config.toml
train_examples = 50862
vocab_size = 4585
loss = "sigmoid"
encoder_arch = "swin"
encoder_dropout = 0.1
text_encoder_width = 192
text_encoder_activation = "gelu"
text_encoder_head_dim = 64
text_encoder_fused_qkv = true
text_encoder_inner_norm = false
residual_init = "zero_last"
gradient_centralization = true
max_steps = 6000
final_lr_fraction = 0.01
adamw_weight_decay_other_params = 0
Rows from block 3 of the image encoder, named by matrix and row number. Rows with one number belong to one attention dimension. Each number is 50 + 12 x the weight over its row's rms, rounded and kept within 0 to 99. All counts start at 0. After the name is the row's rms in percent of the matrix's.
# q: window attention query (encoder.blocks.3.attn.q.weight, 128x128), inputs 0-127
# k: window attention key (encoder.blocks.3.attn.k.weight, 128x128), inputs 0-127
q.54 072:50 45 50 69 61 50 50 51 48 48 54 53 50 53 65 25 53 50 47 51 38 45 51 51 49 56 50 35 48 56 56 51 51 50 50 53 64 50 40 51 50 60 45 50 50 49 53 48 51 49 33 76 63 37 36 56 16 49 46 37 63 11 57 44 51 51 50 39 64 46 50 53 48 39 69 50 25 87 46 54 52 62 56 31 45 50 46 59 67 95 20 59 38 50 50 50 49 50 51 43 58 44 42 47 53 47 64 88 50 50 70 49 80 38 50 47 43 67 52 39 33 55 49 35 51 52 49 54
k.54 062:30 44 61 68 49 46 53 45 51 46 51 45 91 50 44 40 27 50 49 38 40 50 45 53 51 51 50 71 44 51 48 49 47 50 14 57 95 54 56 62 99 50 43 51 38 47 56 55 50 50 51 61 50 40 55 56 71 51 45 57 56 50 50 54 41 46 50 53 40 59 48 50 61 52 58 43 54 48 46 54 52 54 43 55 49 51 54 50 38 58 50 22 51 35 33 40 73 40 49 47 65 85 57 50 38 34 49 35 54 22 43 50 47 65 54 54 41 49 54 50 42 50 60 53 35 76 51 51
q.55 250:73 55 48 52 56 49 44 53 50 49 42 55 50 50 56 39 50 67 50 51 69 45 99 54 48 58 42 39 49 66 39 41 50 44 50 51 47 39 50 50 25 50 60 49 50 42 64 46 69 49 34 51 44 56 51 50 35 48 38 79 53 50 74 50 50 17 41 47 81 45 62 89 27 49 54 47 47 67 46 36 50 43 48 80 63 55 49 37 60 57 50 26 33 52 50 50 61 50 50 47 50 45 51 44 47 50 49 48 52 50 65 54 55 50 50 60 25 59 47 48 50 51 49 43 43 50 22 63
k.55 231:35 47 50 92 50 54 32 50 49 48 59 47 51 50 37 48 52 37 71 50 37 55 00 36 68 54 57 60 57 55 77 50 64 61 49 57 50 39 40 55 58 64 50 54 26 62 51 71 33 55 50 68 52 49 50 73 49 46 51 35 37 53 42 53 37 62 51 47 21 62 46 08 71 42 50 70 45 45 53 65 45 51 42 33 47 50 50 76 45 53 48 51 51 55 50 43 30 50 47 48 49 50 45 45 41 43 50 41 55 47 36 49 50 47 43 50 43 49 52 65 43 42 50 63 50 72 49 50
q.56 065:57 50 83 46 62 50 49 50 53 50 43 50 31 46 82 52 39 58 57 48 28 48 50 71 38 37 50 59 50 51 58 43 50 47 39 57 50 44 50 29 58 52 64 50 55 48 54 44 49 53 52 51 52 49 48 80 44 16 37 35 64 50 85 37 45 35 50 45 52 49 43 51 50 49 45 42 30 20 49 51 73 49 49 50 75 42 50 51 52 57 82 93 48 57 50 67 47 47 46 38 52 48 53 50 44 74 51 54 12 52 50 55 52 54 50 53 53 49 49 50 45 52 56 47 33 52 47 50
k.56 061:50 52 37 52 50 78 50 50 44 65 51 41 54 33 34 46 51 50 68 51 49 55 41 34 50 51 43 57 48 46 50 47 48 16 61 53 46 15 43 66 50 61 34 50 49 50 61 24 49 50 84 56 49 92 33 52 23 56 53 55 57 49 49 78 36 49 47 50 54 50 53 70 53 51 50 56 53 50 32 49 50 51 37 56 49 38 50 61 48 64 50 20 88 51 39 50 50 34 39 52 50 55 58 38 58 53 54 47 70 26 53 37 50 55 44 48 45 49 51 57 56 50 50 25 50 49 55 50
q.57 099:54 43 50 48 50 48 46 34 46 44 57 50 54 38 50 26 46 52 68 49 36 47 50 50 69 51 52 33 50 49 51 23 36 34 53 77 28 33 57 50 41 31 66 52 45 51 50 40 50 46 50 49 52 46 52 71 52 41 51 61 69 48 50 94 52 18 50 22 55 52 52 58 52 48 50 43 61 61 48 50 50 49 42 59 51 49 74 75 69 42 51 56 41 48 50 51 51 50 50 65 52 69 50 51 25 75 58 50 50 49 54 60 59 53 69 77 28 49 28 52 44 46 51 77 55 52 29 47
k.57 091:33 53 07 50 50 59 50 53 54 56 51 50 42 51 45 49 51 36 63 56 64 55 36 50 52 30 54 73 50 50 75 53 67 53 51 45 77 51 51 51 40 55 50 67 14 63 48 76 50 50 49 49 51 42 49 36 46 50 34 17 52 35 49 47 04 50 65 95 54 54 54 76 50 49 51 61 45 66 54 65 50 49 51 42 37 49 40 36 50 53 49 45 46 50 52 51 47 49 50 50 38 46 50 50 36 50 35 48 53 47 59 49 50 55 50 50 49 58 72 63 46 37 45 41 49 48 50 50
q.58 093:54 49 46 42 41 50 00 50 48 48 54 48 52 50 51 49 57 29 76 51 49 51 50 52 51 82 50 50 45 50 48 53 50 63 51 50 59 03 44 50 46 52 52 50 41 50 46 50 50 50 48 50 30 51 51 55 55 71 50 56 49 51 54 54 52 46 59 49 34 57 49 27 35 50 29 62 51 75 44 50 50 62 56 50 50 49 50 49 56 05 46 49 59 48 51 47 44 59 42 52 23 37 63 68 59 60 50 61 47 50 49 51 50 50 48 25 50 60 45 48 58 69 44 69 82 51 50 52
k.58 085:46 38 32 40 50 40 56 57 45 65 31 52 53 53 56 70 50 49 45 51 43 50 50 68 50 54 77 50 63 47 54 57 67 61 50 53 38 77 50 57 49 39 48 48 44 55 52 52 50 52 51 04 69 50 50 50 51 38 49 40 49 77 54 50 70 53 61 50 42 64 49 55 66 50 45 50 52 26 47 54 82 47 73 42 29 50 33 24 54 58 74 30 08 50 62 53 50 53 50 33 63 50 48 51 48 30 52 54 50 48 56 51 33 47 50 69 48 28 60 45 50 60 51 38 50 51 41 51
q.59 025:50 73 50 51 50 50 59 54 53 50 50 27 50 72 50 17 50 51 39 50 57 50 15 46 52 50 50 50 50 57 41 50 50 50 49 50 41 68 50 51 50 41 51 50 50 50 50 52 50 50 50 50 50 50 44 50 50 50 50 49 50 50 50 50 50 84 50 56 50 50 52 50 63 02 50 50 50 50 50 50 50 50 99 50 50 50 50 35 44 50 95 50 54 51 51 50 50 50 50 50 50 50 45 50 50 50 50 50 59 51 50 49 50 50 50 50 50 50 57 50 50 50 58 50 50 50 61 50
k.59 022:54 50 50 43 50 50 50 50 50 50 50 50 56 49 50 50 50 50 50 50 50 64 49 50 18 50 34 33 50 64 41 52 50 50 46 50 50 24 47 50 50 50 50 52 50 54 23 50 58 50 50 50 46 49 50 51 51 92 50 99 50 50 50 50 50 21 51 60 49 58 41 49 30 50 50 50 57 50 50 28 50 50 46 50 52 65 50 52 50 50 00 48 50 50 50 50 85 67 50 50 64 50 50 51 55 50 48 50 50 50 50 50 50 51 50 47 53 44 46 50 50 51 47 51 50 50 21 50
q.61 091:51 40 50 52 44 45 18 56 51 68 50 50 38 46 51 49 50 50 48 49 50 42 40 50 83 49 50 84 51 46 50 53 51 55 48 38 50 47 50 51 65 49 48 50 53 49 50 53 50 50 50 50 75 48 49 54 53 50 62 35 50 56 50 85 52 53 55 53 12 50 65 10 44 53 45 41 52 56 50 61 32 50 73 43 48 46 50 80 30 36 48 57 50 54 54 37 50 58 52 62 48 48 59 66 54 46 50 52 50 73 17 47 50 46 41 45 94 23 49 50 51 50 35 53 51 52 40 51
k.61 083:56 58 23 48 68 55 69 50 44 48 50 55 53 42 69 50 66 39 10 49 57 55 63 53 60 50 50 47 54 48 49 46 50 66 51 52 48 59 52 50 47 50 50 68 50 51 50 49 49 45 50 31 49 54 29 41 50 52 51 48 47 69 52 35 64 51 50 49 74 51 52 99 50 54 50 51 64 42 49 50 65 50 69 17 50 49 50 39 53 32 61 05 47 46 48 49 73 51 51 47 54 50 21 51 51 50 50 61 55 56 56 39 60 48 48 50 50 26 44 63 54 50 47 46 50 50 46 50
q.63 120:34 59 50 46 62 45 18 64 55 76 39 54 49 30 56 43 50 58 60 52 72 50 51 51 32 50 42 00 46 52 56 90 54 49 41 50 55 53 61 53 52 53 37 13 47 52 57 66 57 48 37 54 56 47 50 21 50 42 30 51 57 51 49 49 49 74 49 55 64 44 48 69 53 60 54 50 17 49 60 49 50 39 43 50 58 50 47 45 49 50 50 59 69 19 50 63 49 50 64 45 50 48 51 47 56 51 43 66 50 47 51 21 50 52 50 50 50 42 47 46 45 66 50 51 48 36 50 60
k.63 096:63 43 73 71 30 35 51 52 46 49 50 28 56 42 51 42 50 50 51 50 50 59 22 51 55 49 18 79 25 40 32 39 50 50 51 49 46 59 11 71 55 50 50 51 49 57 51 33 49 57 49 48 48 54 58 87 51 48 51 50 38 64 57 57 42 20 50 50 51 46 53 26 65 61 57 40 59 46 38 74 48 61 52 69 50 49 50 58 47 47 49 50 57 69 45 41 55 28 50 52 44 49 24 42 53 68 55 42 62 52 30 32 50 50 61 48 49 45 48 50 40 50 47 75 51 51 51 50
q.64 113:53 56 61 80 53 42 46 29 50 49 45 46 52 52 50 50 60 50 35 50 99 62 51 48 52 39 50 50 51 51 16 41 51 51 50 50 43 55 50 57 39 46 50 53 51 51 51 49 54 48 12 53 51 52 48 55 52 52 49 49 51 48 64 53 51 52 51 50 52 48 50 59 52 52 46 53 51 27 50 40 67 50 09 52 51 52 55 23 51 68 50 34 48 55 49 49 52 45 35 55 50 03 27 50 43 42 47 79 50 57 43 47 47 28 45 68 53 51 68 55 53 35 52 53 46 47 33 60
k.64 123:60 49 50 53 39 46 54 43 49 45 48 34 46 24 50 40 40 50 54 62 51 52 66 51 49 49 48 48 45 35 54 50 38 86 53 47 62 44 51 54 67 71 43 18 57 45 47 58 52 48 35 92 51 38 38 49 71 51 50 62 51 63 56 48 50 46 49 51 48 57 50 53 50 56 60 50 85 51 51 63 50 50 50 36 46 52 49 48 47 15 51 49 53 65 24 50 50 49 50 48 52 50 46 50 48 51 50 94 50 51 51 47 51 39 49 75 70 50 38 50 34 71 15 65 58 39 54 51
q.66 038:79 53 50 52 99 45 50 49 50 49 40 50 50 53 46 49 32 50 50 55 53 51 50 40 50 38 57 35 38 50 52 00 50 50 24 50 60 62 50 52 25 48 36 50 50 38 60 54 51 33 50 50 64 50 45 78 50 51 52 50 54 47 50 55 50 51 51 40 51 46 50 50 15 49 50 59 50 40 52 47 50 50 50 50 50 51 66 46 72 49 46 47 17 50 50 50 62 50 50 50 42 51 49 64 49 49 50 88 43 50 34 47 50 47 49 50 50 50 50 52 45 64 50 64 50 50 48 50
k.66 037:49 45 50 25 45 50 50 50 47 30 68 44 53 51 78 50 49 44 48 52 57 53 57 42 44 53 49 50 49 24 43 85 49 52 50 51 46 52 57 62 56 50 42 51 72 50 54 54 51 46 47 69 50 50 50 48 79 51 50 51 55 49 53 50 47 51 51 52 76 43 46 50 45 66 79 50 50 50 50 48 49 51 50 50 35 50 46 27 60 49 49 39 50 51 49 70 66 50 48 28 49 50 00 49 50 51 50 73 49 50 48 50 52 50 51 63 50 67 48 53 49 52 09 50 50 08 49 50
q.67 060:33 45 50 70 50 48 55 57 56 50 66 50 55 50 51 47 52 51 05 52 41 37 42 49 38 52 54 50 47 57 83 74 67 40 43 32 50 50 37 50 48 49 48 49 55 60 44 58 47 39 58 50 40 46 47 48 37 50 50 52 50 51 50 49 50 50 50 50 78 47 41 12 50 78 64 52 50 70 72 50 47 54 51 54 34 51 52 43 48 50 58 49 74 50 48 83 40 42 50 45 19 63 39 47 96 45 53 40 39 50 54 45 48 50 50 52 49 47 53 52 79 42 51 61 44 49 65 51
k.67 054:82 50 53 50 52 50 50 48 38 46 37 48 51 50 60 33 52 81 50 50 48 45 48 35 47 50 46 43 50 38 51 04 49 40 50 59 48 50 50 36 60 27 49 71 42 50 94 50 57 49 76 34 37 47 50 40 35 52 38 84 64 45 45 56 71 50 50 53 51 50 61 60 50 50 50 41 52 52 37 53 51 27 48 52 22 47 50 68 47 71 42 49 52 49 51 50 50 55 50 58 50 69 85 52 60 57 65 50 48 50 46 55 54 48 57 39 79 48 50 51 52 49 62 50 49 67 46 49
q.68 047:28 50 25 50 50 41 48 59 51 48 50 50 46 50 50 50 45 66 51 50 50 50 51 53 50 50 50 50 52 99 74 50 49 36 50 63 53 58 49 53 35 48 50 51 50 46 53 49 50 50 50 50 38 50 51 50 50 50 46 50 48 50 72 92 50 49 51 39 46 50 54 50 53 48 51 50 49 51 50 50 63 51 50 54 47 57 48 50 51 57 50 50 50 50 45 57 59 50 56 49 46 86 51 54 49 50 70 56 50 50 37 50 47 50 50 50 50 47 65 49 49 42 50 50 53 53 51 50
k.68 037:50 48 50 00 64 18 50 50 51 52 48 50 50 50 74 30 11 63 37 48 37 50 54 51 50 49 50 54 39 50 50 51 09 50 47 62 57 52 84 58 49 50 48 59 50 49 53 50 53 48 51 50 45 51 51 40 94 50 44 41 52 48 59 50 14 51 63 50 51 31 51 26 22 56 50 41 45 49 49 51 52 50 59 50 36 43 50 47 54 51 49 50 49 36 46 50 57 50 72 50 41 50 50 58 50 50 50 54 39 54 49 56 48 52 54 48 50 60 40 56 44 51 50 46 50 69 50 50
q.69 135:65 50 55 51 50 96 53 54 63 44 77 54 49 44 52 44 31 50 35 56 10 46 51 44 38 43 50 46 05 45 52 48 48 48 63 48 48 52 51 48 54 41 50 23 49 53 50 60 39 49 50 56 60 40 50 49 43 62 52 54 50 52 50 51 50 63 50 43 50 44 41 35 47 52 50 60 51 49 53 50 46 48 49 26 50 42 57 50 35 51 50 43 48 50 44 51 04 19 50 39 52 49 52 50 69 50 54 40 50 51 59 50 64 52 50 50 63 60 50 51 90 76 66 56 50 52 60 50
k.69 137:75 49 53 61 45 57 45 55 65 41 55 41 50 54 50 70 49 46 37 50 61 57 50 45 52 50 42 59 50 47 48 50 51 46 34 48 06 19 44 45 09 50 48 48 42 56 92 50 50 50 50 48 51 55 39 52 16 50 50 54 50 51 36 50 74 58 41 51 78 49 49 62 73 44 63 46 50 49 39 53 38 14 41 58 51 49 51 31 57 80 48 48 50 50 54 57 49 49 46 51 49 77 69 33 57 50 51 49 48 43 46 45 51 50 49 58 54 40 57 50 50 72 63 50 47 50 50 49
q.71 108:25 35 50 55 54 33 47 44 49 39 31 50 49 50 55 51 50 53 65 49 48 50 61 47 72 50 58 20 79 51 50 47 47 53 48 50 37 43 50 53 36 41 49 63 56 34 50 29 46 50 53 47 50 52 58 81 59 43 38 50 66 49 51 44 62 51 50 46 49 53 51 69 50 50 14 61 63 50 49 49 49 50 53 71 47 50 54 70 64 35 54 54 46 45 59 41 56 74 49 72 50 61 52 47 53 55 48 63 52 54 37 55 70 50 55 44 25 52 33 45 29 50 43 45 85 26 07 50
k.71 112:35 48 50 35 51 49 67 49 56 54 50 49 59 43 47 50 52 50 47 47 57 50 51 50 02 49 61 50 49 47 58 59 56 52 52 73 62 99 52 63 56 52 56 51 72 47 22 49 51 44 50 59 34 66 50 50 56 20 50 38 22 56 58 51 39 46 55 59 46 50 50 35 52 51 50 50 35 36 50 38 54 77 50 53 51 51 50 08 56 38 72 50 50 57 47 55 58 49 50 38 49 48 25 50 52 33 50 50 50 57 56 49 51 86 49 42 50 49 48 50 56 38 50 37 50 49 40 44
q.72 069:52 47 50 58 52 52 46 52 62 66 50 42 51 47 04 46 50 63 50 61 50 41 50 47 52 78 51 52 65 75 70 37 52 27 48 57 62 99 40 73 46 45 52 26 42 23 51 50 51 20 50 50 50 49 51 49 50 40 50 48 51 42 68 50 50 50 50 50 57 49 53 50 50 50 36 52 49 44 50 45 50 51 36 51 41 53 49 23 50 49 50 48 51 47 48 44 52 36 51 49 47 52 49 52 45 50 50 44 50 54 50 51 50 57 51 52 50 80 50 49 52 38 31 55 50 99 50 47
k.72 068:37 32 49 00 50 41 61 54 61 50 51 47 62 51 57 61 50 50 49 32 47 59 50 42 65 48 49 26 25 56 49 50 52 50 49 50 49 38 68 28 81 55 50 49 51 55 53 41 60 50 71 37 42 43 54 46 61 52 31 53 53 46 50 50 32 40 44 49 50 50 51 57 50 66 62 32 50 52 44 50 50 63 50 50 47 41 50 49 50 51 49 50 49 40 47 54 51 49 50 51 50 93 54 50 58 52 50 72 46 35 45 70 52 49 51 55 50 42 51 51 44 57 42 51 50 44 79 58
q.73 051:50 50 48 50 50 48 52 54 50 48 50 63 41 57 50 54 51 50 49 50 39 50 50 51 48 51 52 47 50 99 50 48 53 32 52 50 50 52 36 41 41 36 51 54 50 48 54 31 48 51 50 49 50 51 51 38 41 49 52 47 50 51 50 81 47 52 60 50 81 50 46 50 54 70 56 51 42 57 32 26 51 53 24 50 50 48 39 50 50 99 51 50 51 50 23 80 19 49 53 44 55 35 47 51 61 50 54 21 36 45 49 52 43 51 50 60 48 56 52 49 90 50 50 60 50 59 39 49
k.73 058:38 50 51 52 56 45 64 45 52 50 50 50 55 50 49 50 38 50 38 48 45 52 50 54 50 41 50 50 50 09 42 34 27 49 50 50 68 48 54 43 50 50 51 47 50 51 80 50 54 50 50 54 47 50 56 50 52 59 49 85 70 58 50 50 37 42 52 51 36 62 44 60 51 52 51 14 78 72 46 51 50 51 60 50 32 45 51 35 51 46 25 53 66 60 43 50 47 52 51 57 50 62 99 50 81 50 51 51 43 50 52 50 42 47 50 50 60 45 50 47 44 50 57 50 51 49 49 37
q.74 037:43 50 50 40 50 49 01 50 45 50 32 77 51 48 46 50 50 28 50 50 50 50 50 50 43 61 50 63 49 49 99 50 52 50 49 52 50 51 42 43 52 50 52 66 50 49 58 50 51 49 54 60 50 58 51 35 50 26 50 64 46 50 50 58 03 31 64 48 23 58 50 20 50 50 49 48 50 50 50 62 50 56 50 50 87 28 50 55 50 62 62 54 50 38 50 50 53 51 50 50 51 52 52 61 50 52 50 27 51 47 65 64 38 64 50 50 50 50 78 50 50 42 49 50 50 60 53 50
k.74 035:43 51 54 44 50 44 52 47 50 70 52 50 52 48 50 45 56 48 50 51 49 48 53 79 55 47 50 47 51 64 44 54 55 50 50 50 50 49 63 52 50 49 53 53 42 47 42 43 50 64 53 16 50 34 51 49 47 55 60 50 67 49 43 50 39 48 48 50 50 48 51 39 50 44 50 41 59 99 46 00 49 50 52 54 48 50 52 85 49 75 52 77 50 27 50 51 50 96 50 51 67 38 56 50 61 50 52 37 50 50 50 48 51 55 46 50 47 33 51 50 51 48 50 50 45 49 50 50
q.75 130:55 51 47 46 50 50 50 45 51 51 45 19 48 50 64 50 50 46 44 55 40 54 50 50 51 50 44 50 50 52 58 62 51 47 39 40 50 47 50 45 88 48 61 51 51 43 34 50 29 45 90 88 47 53 60 54 53 49 50 61 50 50 47 49 38 83 38 44 50 45 39 25 48 53 49 88 35 48 74 58 46 46 45 38 51 54 50 50 51 32 51 50 50 51 51 50 39 61 46 41 40 66 57 57 66 50 51 45 49 63 63 52 52 97 48 50 50 52 10 44 52 61 58 49 50 40 47 50
k.75 121:73 47 41 50 59 56 54 50 55 49 49 41 50 54 51 97 69 46 34 52 54 57 55 73 50 65 55 50 51 57 56 59 52 47 53 39 44 50 51 50 21 47 49 71 47 24 81 43 31 49 51 09 24 83 50 50 47 45 40 50 45 31 60 36 52 56 40 41 62 44 51 56 49 42 50 50 54 43 49 47 63 49 51 65 50 52 49 20 56 67 53 47 06 43 64 52 47 50 50 50 50 42 59 48 61 50 51 29 52 52 50 50 50 50 55 47 58 49 52 58 43 51 51 39 48 56 57 29
q.76 166:26 51 48 51 50 50 49 53 50 68 44 64 52 48 60 67 46 43 34 51 23 40 41 49 21 55 50 51 33 54 65 77 50 47 49 00 44 38 55 50 53 50 41 47 50 99 70 68 44 50 50 51 33 49 51 51 53 54 49 52 50 49 45 66 18 52 65 49 35 43 50 21 46 63 50 45 69 46 77 51 37 47 32 57 55 50 59 53 35 50 49 50 64 42 56 66 37 50 48 48 51 74 44 50 50 49 48 59 50 44 53 64 46 34 51 53 54 54 59 49 50 49 48 60 47 50 49 50
k.76 177:94 55 47 50 47 51 32 41 53 42 70 57 50 50 44 47 31 67 44 42 61 51 46 68 50 38 35 47 51 91 50 41 47 25 50 61 48 55 50 39 39 53 51 50 47 40 53 43 57 50 46 51 52 50 53 49 47 49 58 48 50 50 50 64 54 49 49 50 52 47 56 36 54 51 49 50 48 81 19 50 51 48 51 73 49 44 46 83 48 99 51 62 45 51 44 52 48 60 51 50 49 20 53 48 56 54 52 41 32 49 51 27 50 46 56 49 49 46 46 65 53 61 61 49 51 53 51 49
q.77 060:50 54 46 65 50 61 45 55 50 49 50 36 50 18 50 44 48 99 33 58 50 73 52 61 59 54 24 46 49 52 48 51 56 45 59 99 62 50 47 50 43 50 57 37 50 50 32 57 50 50 47 51 51 49 78 47 45 51 50 36 47 50 50 63 50 76 28 47 63 43 51 53 47 34 50 54 43 49 50 49 66 50 50 48 48 51 53 50 46 31 50 48 49 81 43 63 50 61 48 62 50 54 44 35 22 66 57 47 49 51 50 50 31 79 50 54 44 50 50 49 37 57 51 59 38 49 50 50
k.77 062:36 49 44 42 60 50 50 51 50 24 45 50 51 52 50 53 40 55 47 55 47 53 50 52 49 50 88 74 51 50 48 55 54 49 50 50 72 00 50 48 46 50 37 42 51 51 92 51 61 37 44 20 44 49 49 48 53 56 45 50 50 50 39 46 51 39 52 50 38 48 55 49 41 50 50 50 50 00 50 61 52 54 52 51 43 38 50 40 56 58 51 38 51 44 51 52 50 50 66 51 48 54 65 49 57 49 62 53 53 37 55 49 71 46 57 70 50 55 64 53 01 53 50 49 51 52 49 50
q.78 015:50 50 50 50 50 50 50 50 50 50 50 50 50 50 50 50 50 00 50 50 50 50 50 49 50 50 50 50 50 00 47 50 50 50 46 50 49 50 50 50 50 70 51 50 50 50 50 50 50 50 50 99 50 50 10 50 27 50 50 50 50 50 50 50 50 49 50 50 50 50 50 50 50 50 44 50 50 66 97 50 50 50 50 26 50 50 50 50 50 50 48 50 50 53 50 50 50 50 50 50 50 24 50 50 50 50 50 50 50 50 58 50 39 50 50 50 50 50 50 51 50 50 50 50 50 50 50 50
k.78 014:50 50 50 50 45 50 50 50 50 50 50 50 50 50 50 50 50 50 50 71 50 50 50 50 50 50 50 50 50 50 50 50 92 76 50 50 50 50 00 49 50 50 50 50 50 50 48 50 50 91 49 50 50 50 26 50 50 50 50 50 50 50 00 77 50 50 50 50 99 12 50 50 50 50 50 50 50 85 50 50 50 50 50 50 50 50 50 50 50 50 51 50 50 50 50 50 46 50 50 49 68 46 50 50 50 50 50 50 50 50 50 50 50 50 50 50 50 50 50 50 50 50 50 58 50 50 50 50
q.79 035:50 50 50 50 46 48 94 40 50 50 48 54 50 51 50 51 49 44 50 33 49 49 83 50 50 70 85 48 67 50 49 50 46 50 67 41 17 50 50 14 50 50 45 51 50 55 51 21 38 51 49 50 52 55 54 53 57 49 50 50 28 43 28 50 51 58 50 50 50 50 50 50 84 50 50 50 50 50 36 50 50 49 54 49 54 50 53 50 50 50 95 51 53 51 50 61 48 51 50 50 50 50 61 48 50 50 50 33 46 52 28 48 50 51 50 41 50 45 38 00 53 45 49 39 56 56 49 50
k.79 031:63 52 51 52 50 53 50 78 61 47 57 49 48 51 50 49 51 52 53 33 50 50 40 50 50 50 51 57 49 18 99 46 42 48 50 53 51 61 51 51 49 50 50 47 22 49 50 47 50 49 60 83 59 44 55 48 50 49 48 35 35 74 49 46 50 49 50 53 33 81 50 50 51 46 30 49 31 36 50 50 47 47 42 48 58 53 69 50 50 50 45 51 07 70 52 49 50 51 51 60 08 50 72 43 50 49 49 11 50 50 47 50 55 50 49 44 60 59 49 50 57 46 48 50 57 50 52 59
q.80 085:53 47 50 44 49 37 52 50 46 41 48 53 50 46 30 51 48 39 50 65 50 54 72 43 51 67 60 45 53 52 71 50 61 60 46 28 18 49 40 48 37 14 57 50 53 63 28 21 50 50 49 46 47 48 50 57 43 66 49 51 48 50 50 66 53 30 45 50 51 50 48 73 50 50 41 56 62 49 50 47 50 50 60 72 50 69 51 87 51 36 49 51 51 30 45 70 51 53 45 50 53 50 49 60 13 46 84 75 47 53 09 46 50 39 50 59 50 54 44 55 45 66 50 62 48 41 45 56
k.80 088:50 50 48 56 42 41 87 49 49 52 54 52 48 62 50 36 50 51 50 53 50 48 52 42 10 54 48 55 50 38 59 68 52 45 51 50 78 51 55 56 54 48 49 49 53 69 50 57 73 33 50 65 50 51 47 52 46 32 59 61 32 49 49 49 50 53 50 62 51 48 21 50 48 42 49 58 14 50 28 50 53 85 36 50 67 49 44 49 56 51 50 53 50 52 48 45 66 50 50 23 37 53 16 46 53 00 50 36 49 53 48 51 58 45 44 51 54 62 50 52 70 49 50 54 51 32 55 51
q.81 038:51 48 50 89 44 50 43 38 50 48 42 50 73 49 50 50 50 66 46 37 49 50 40 68 54 51 47 49 50 50 50 50 53 51 41 50 50 53 50 49 50 50 50 63 49 38 50 50 50 50 50 25 56 49 50 50 91 49 41 49 54 47 50 47 45 12 64 99 50 50 76 50 59 50 56 48 48 50 53 50 50 53 50 52 50 50 55 50 37 64 57 50 50 50 50 50 88 48 50 52 51 50 49 49 47 51 31 55 64 45 36 56 51 56 51 38 14 52 50 64 29 44 32 24 51 49 42 50
k.81 041:38 00 50 61 49 56 46 50 54 63 34 50 50 16 49 49 49 25 52 50 40 34 50 52 50 50 71 50 48 51 43 50 48 82 50 50 71 50 50 46 69 58 50 50 62 50 44 40 50 50 34 54 50 48 63 52 51 51 44 50 50 72 52 52 42 50 50 50 00 79 49 49 50 54 39 50 60 49 56 55 51 47 52 59 49 50 62 50 51 36 50 54 50 50 82 50 50 85 50 55 44 57 55 49 39 50 48 59 56 51 50 51 51 51 45 50 49 36 50 49 33 46 53 50 54 50 50 50
q.82 243:52 50 23 50 54 57 25 50 51 52 41 58 54 79 50 37 60 47 54 49 70 32 43 67 48 50 50 49 51 50 39 50 54 52 51 50 33 49 46 51 51 61 77 63 17 50 45 35 50 62 22 30 58 49 53 56 51 39 46 47 50 61 55 50 61 42 46 67 36 52 82 41 41 50 44 49 38 76 38 27 49 33 41 50 48 59 50 60 25 55 53 54 21 45 51 58 52 53 53 50 65 41 66 63 39 48 51 24 50 49 53 75 47 31 77 50 45 60 60 52 52 49 67 41 56 77 47 52
k.82 241:47 51 66 45 43 55 75 50 53 53 47 52 56 51 04 50 46 30 51 35 53 44 29 60 51 51 57 72 50 36 51 53 18 90 54 54 49 54 43 47 44 74 49 48 45 50 30 52 29 63 44 50 56 59 42 54 51 77 51 50 50 52 19 63 44 45 50 51 15 75 53 46 52 50 49 46 73 50 50 49 48 53 50 33 50 36 69 62 38 51 51 52 64 53 44 49 45 44 50 50 53 64 43 19 53 52 50 55 52 49 45 50 28 46 41 40 57 34 57 61 48 51 48 50 50 72 56 51
q.84 088:49 49 64 50 47 48 79 50 51 44 54 43 53 56 95 50 32 43 36 44 37 48 50 50 56 47 66 69 50 75 52 51 47 62 69 36 46 50 56 42 55 23 58 78 37 34 40 28 50 72 70 32 45 47 50 53 55 49 49 41 50 46 56 45 63 33 43 51 55 44 56 43 74 50 55 48 49 50 51 42 51 54 65 50 44 47 50 47 53 62 62 79 42 48 50 48 50 52 53 50 49 62 96 52 81 49 63 58 32 52 50 49 53 50 52 46 50 49 32 52 50 48 50 48 50 13 51 49
k.84 094:56 50 39 83 54 48 46 42 57 45 48 40 60 50 50 52 60 51 50 45 46 51 49 45 45 54 50 62 51 35 55 39 19 51 49 50 49 47 52 50 50 50 50 99 48 50 49 48 47 47 66 82 49 55 64 53 52 49 38 49 30 59 63 47 50 97 46 50 40 50 49 50 51 55 48 42 49 19 40 49 44 52 39 55 62 50 70 49 58 49 49 35 50 49 87 28 50 51 50 64 27 50 53 52 48 41 45 17 50 52 60 63 51 57 50 26 49 50 50 62 50 45 57 50 48 66 50 49
q.85 134:99 50 51 30 51 53 80 48 49 50 62 50 43 52 26 64 49 43 49 78 63 52 49 50 50 48 47 59 50 48 50 50 62 49 47 52 50 50 50 40 50 45 54 43 50 44 52 26 49 51 52 50 60 51 45 43 38 52 50 62 50 55 43 54 57 49 55 60 62 40 49 60 48 35 56 77 49 50 28 50 50 47 48 49 53 54 11 49 54 56 34 50 52 46 34 50 49 45 50 36 68 19 54 47 49 44 49 17 62 50 56 44 50 40 49 39 62 57 58 62 62 63 45 63 47 50 53 50
k.85 141:43 53 41 56 52 48 60 54 35 67 60 52 58 60 42 52 56 49 47 49 51 58 65 54 53 50 47 45 50 29 45 51 50 37 50 15 52 27 52 50 56 45 50 48 51 91 59 67 48 51 49 49 44 50 48 68 53 61 52 82 52 48 28 49 46 54 47 64 56 52 38 76 38 49 49 48 39 52 50 71 47 41 50 45 49 66 54 50 40 11 33 49 54 66 39 83 51 47 16 50 59 78 50 52 54 53 51 38 49 49 51 50 19 49 50 62 50 49 53 46 57 44 43 70 45 24 63 50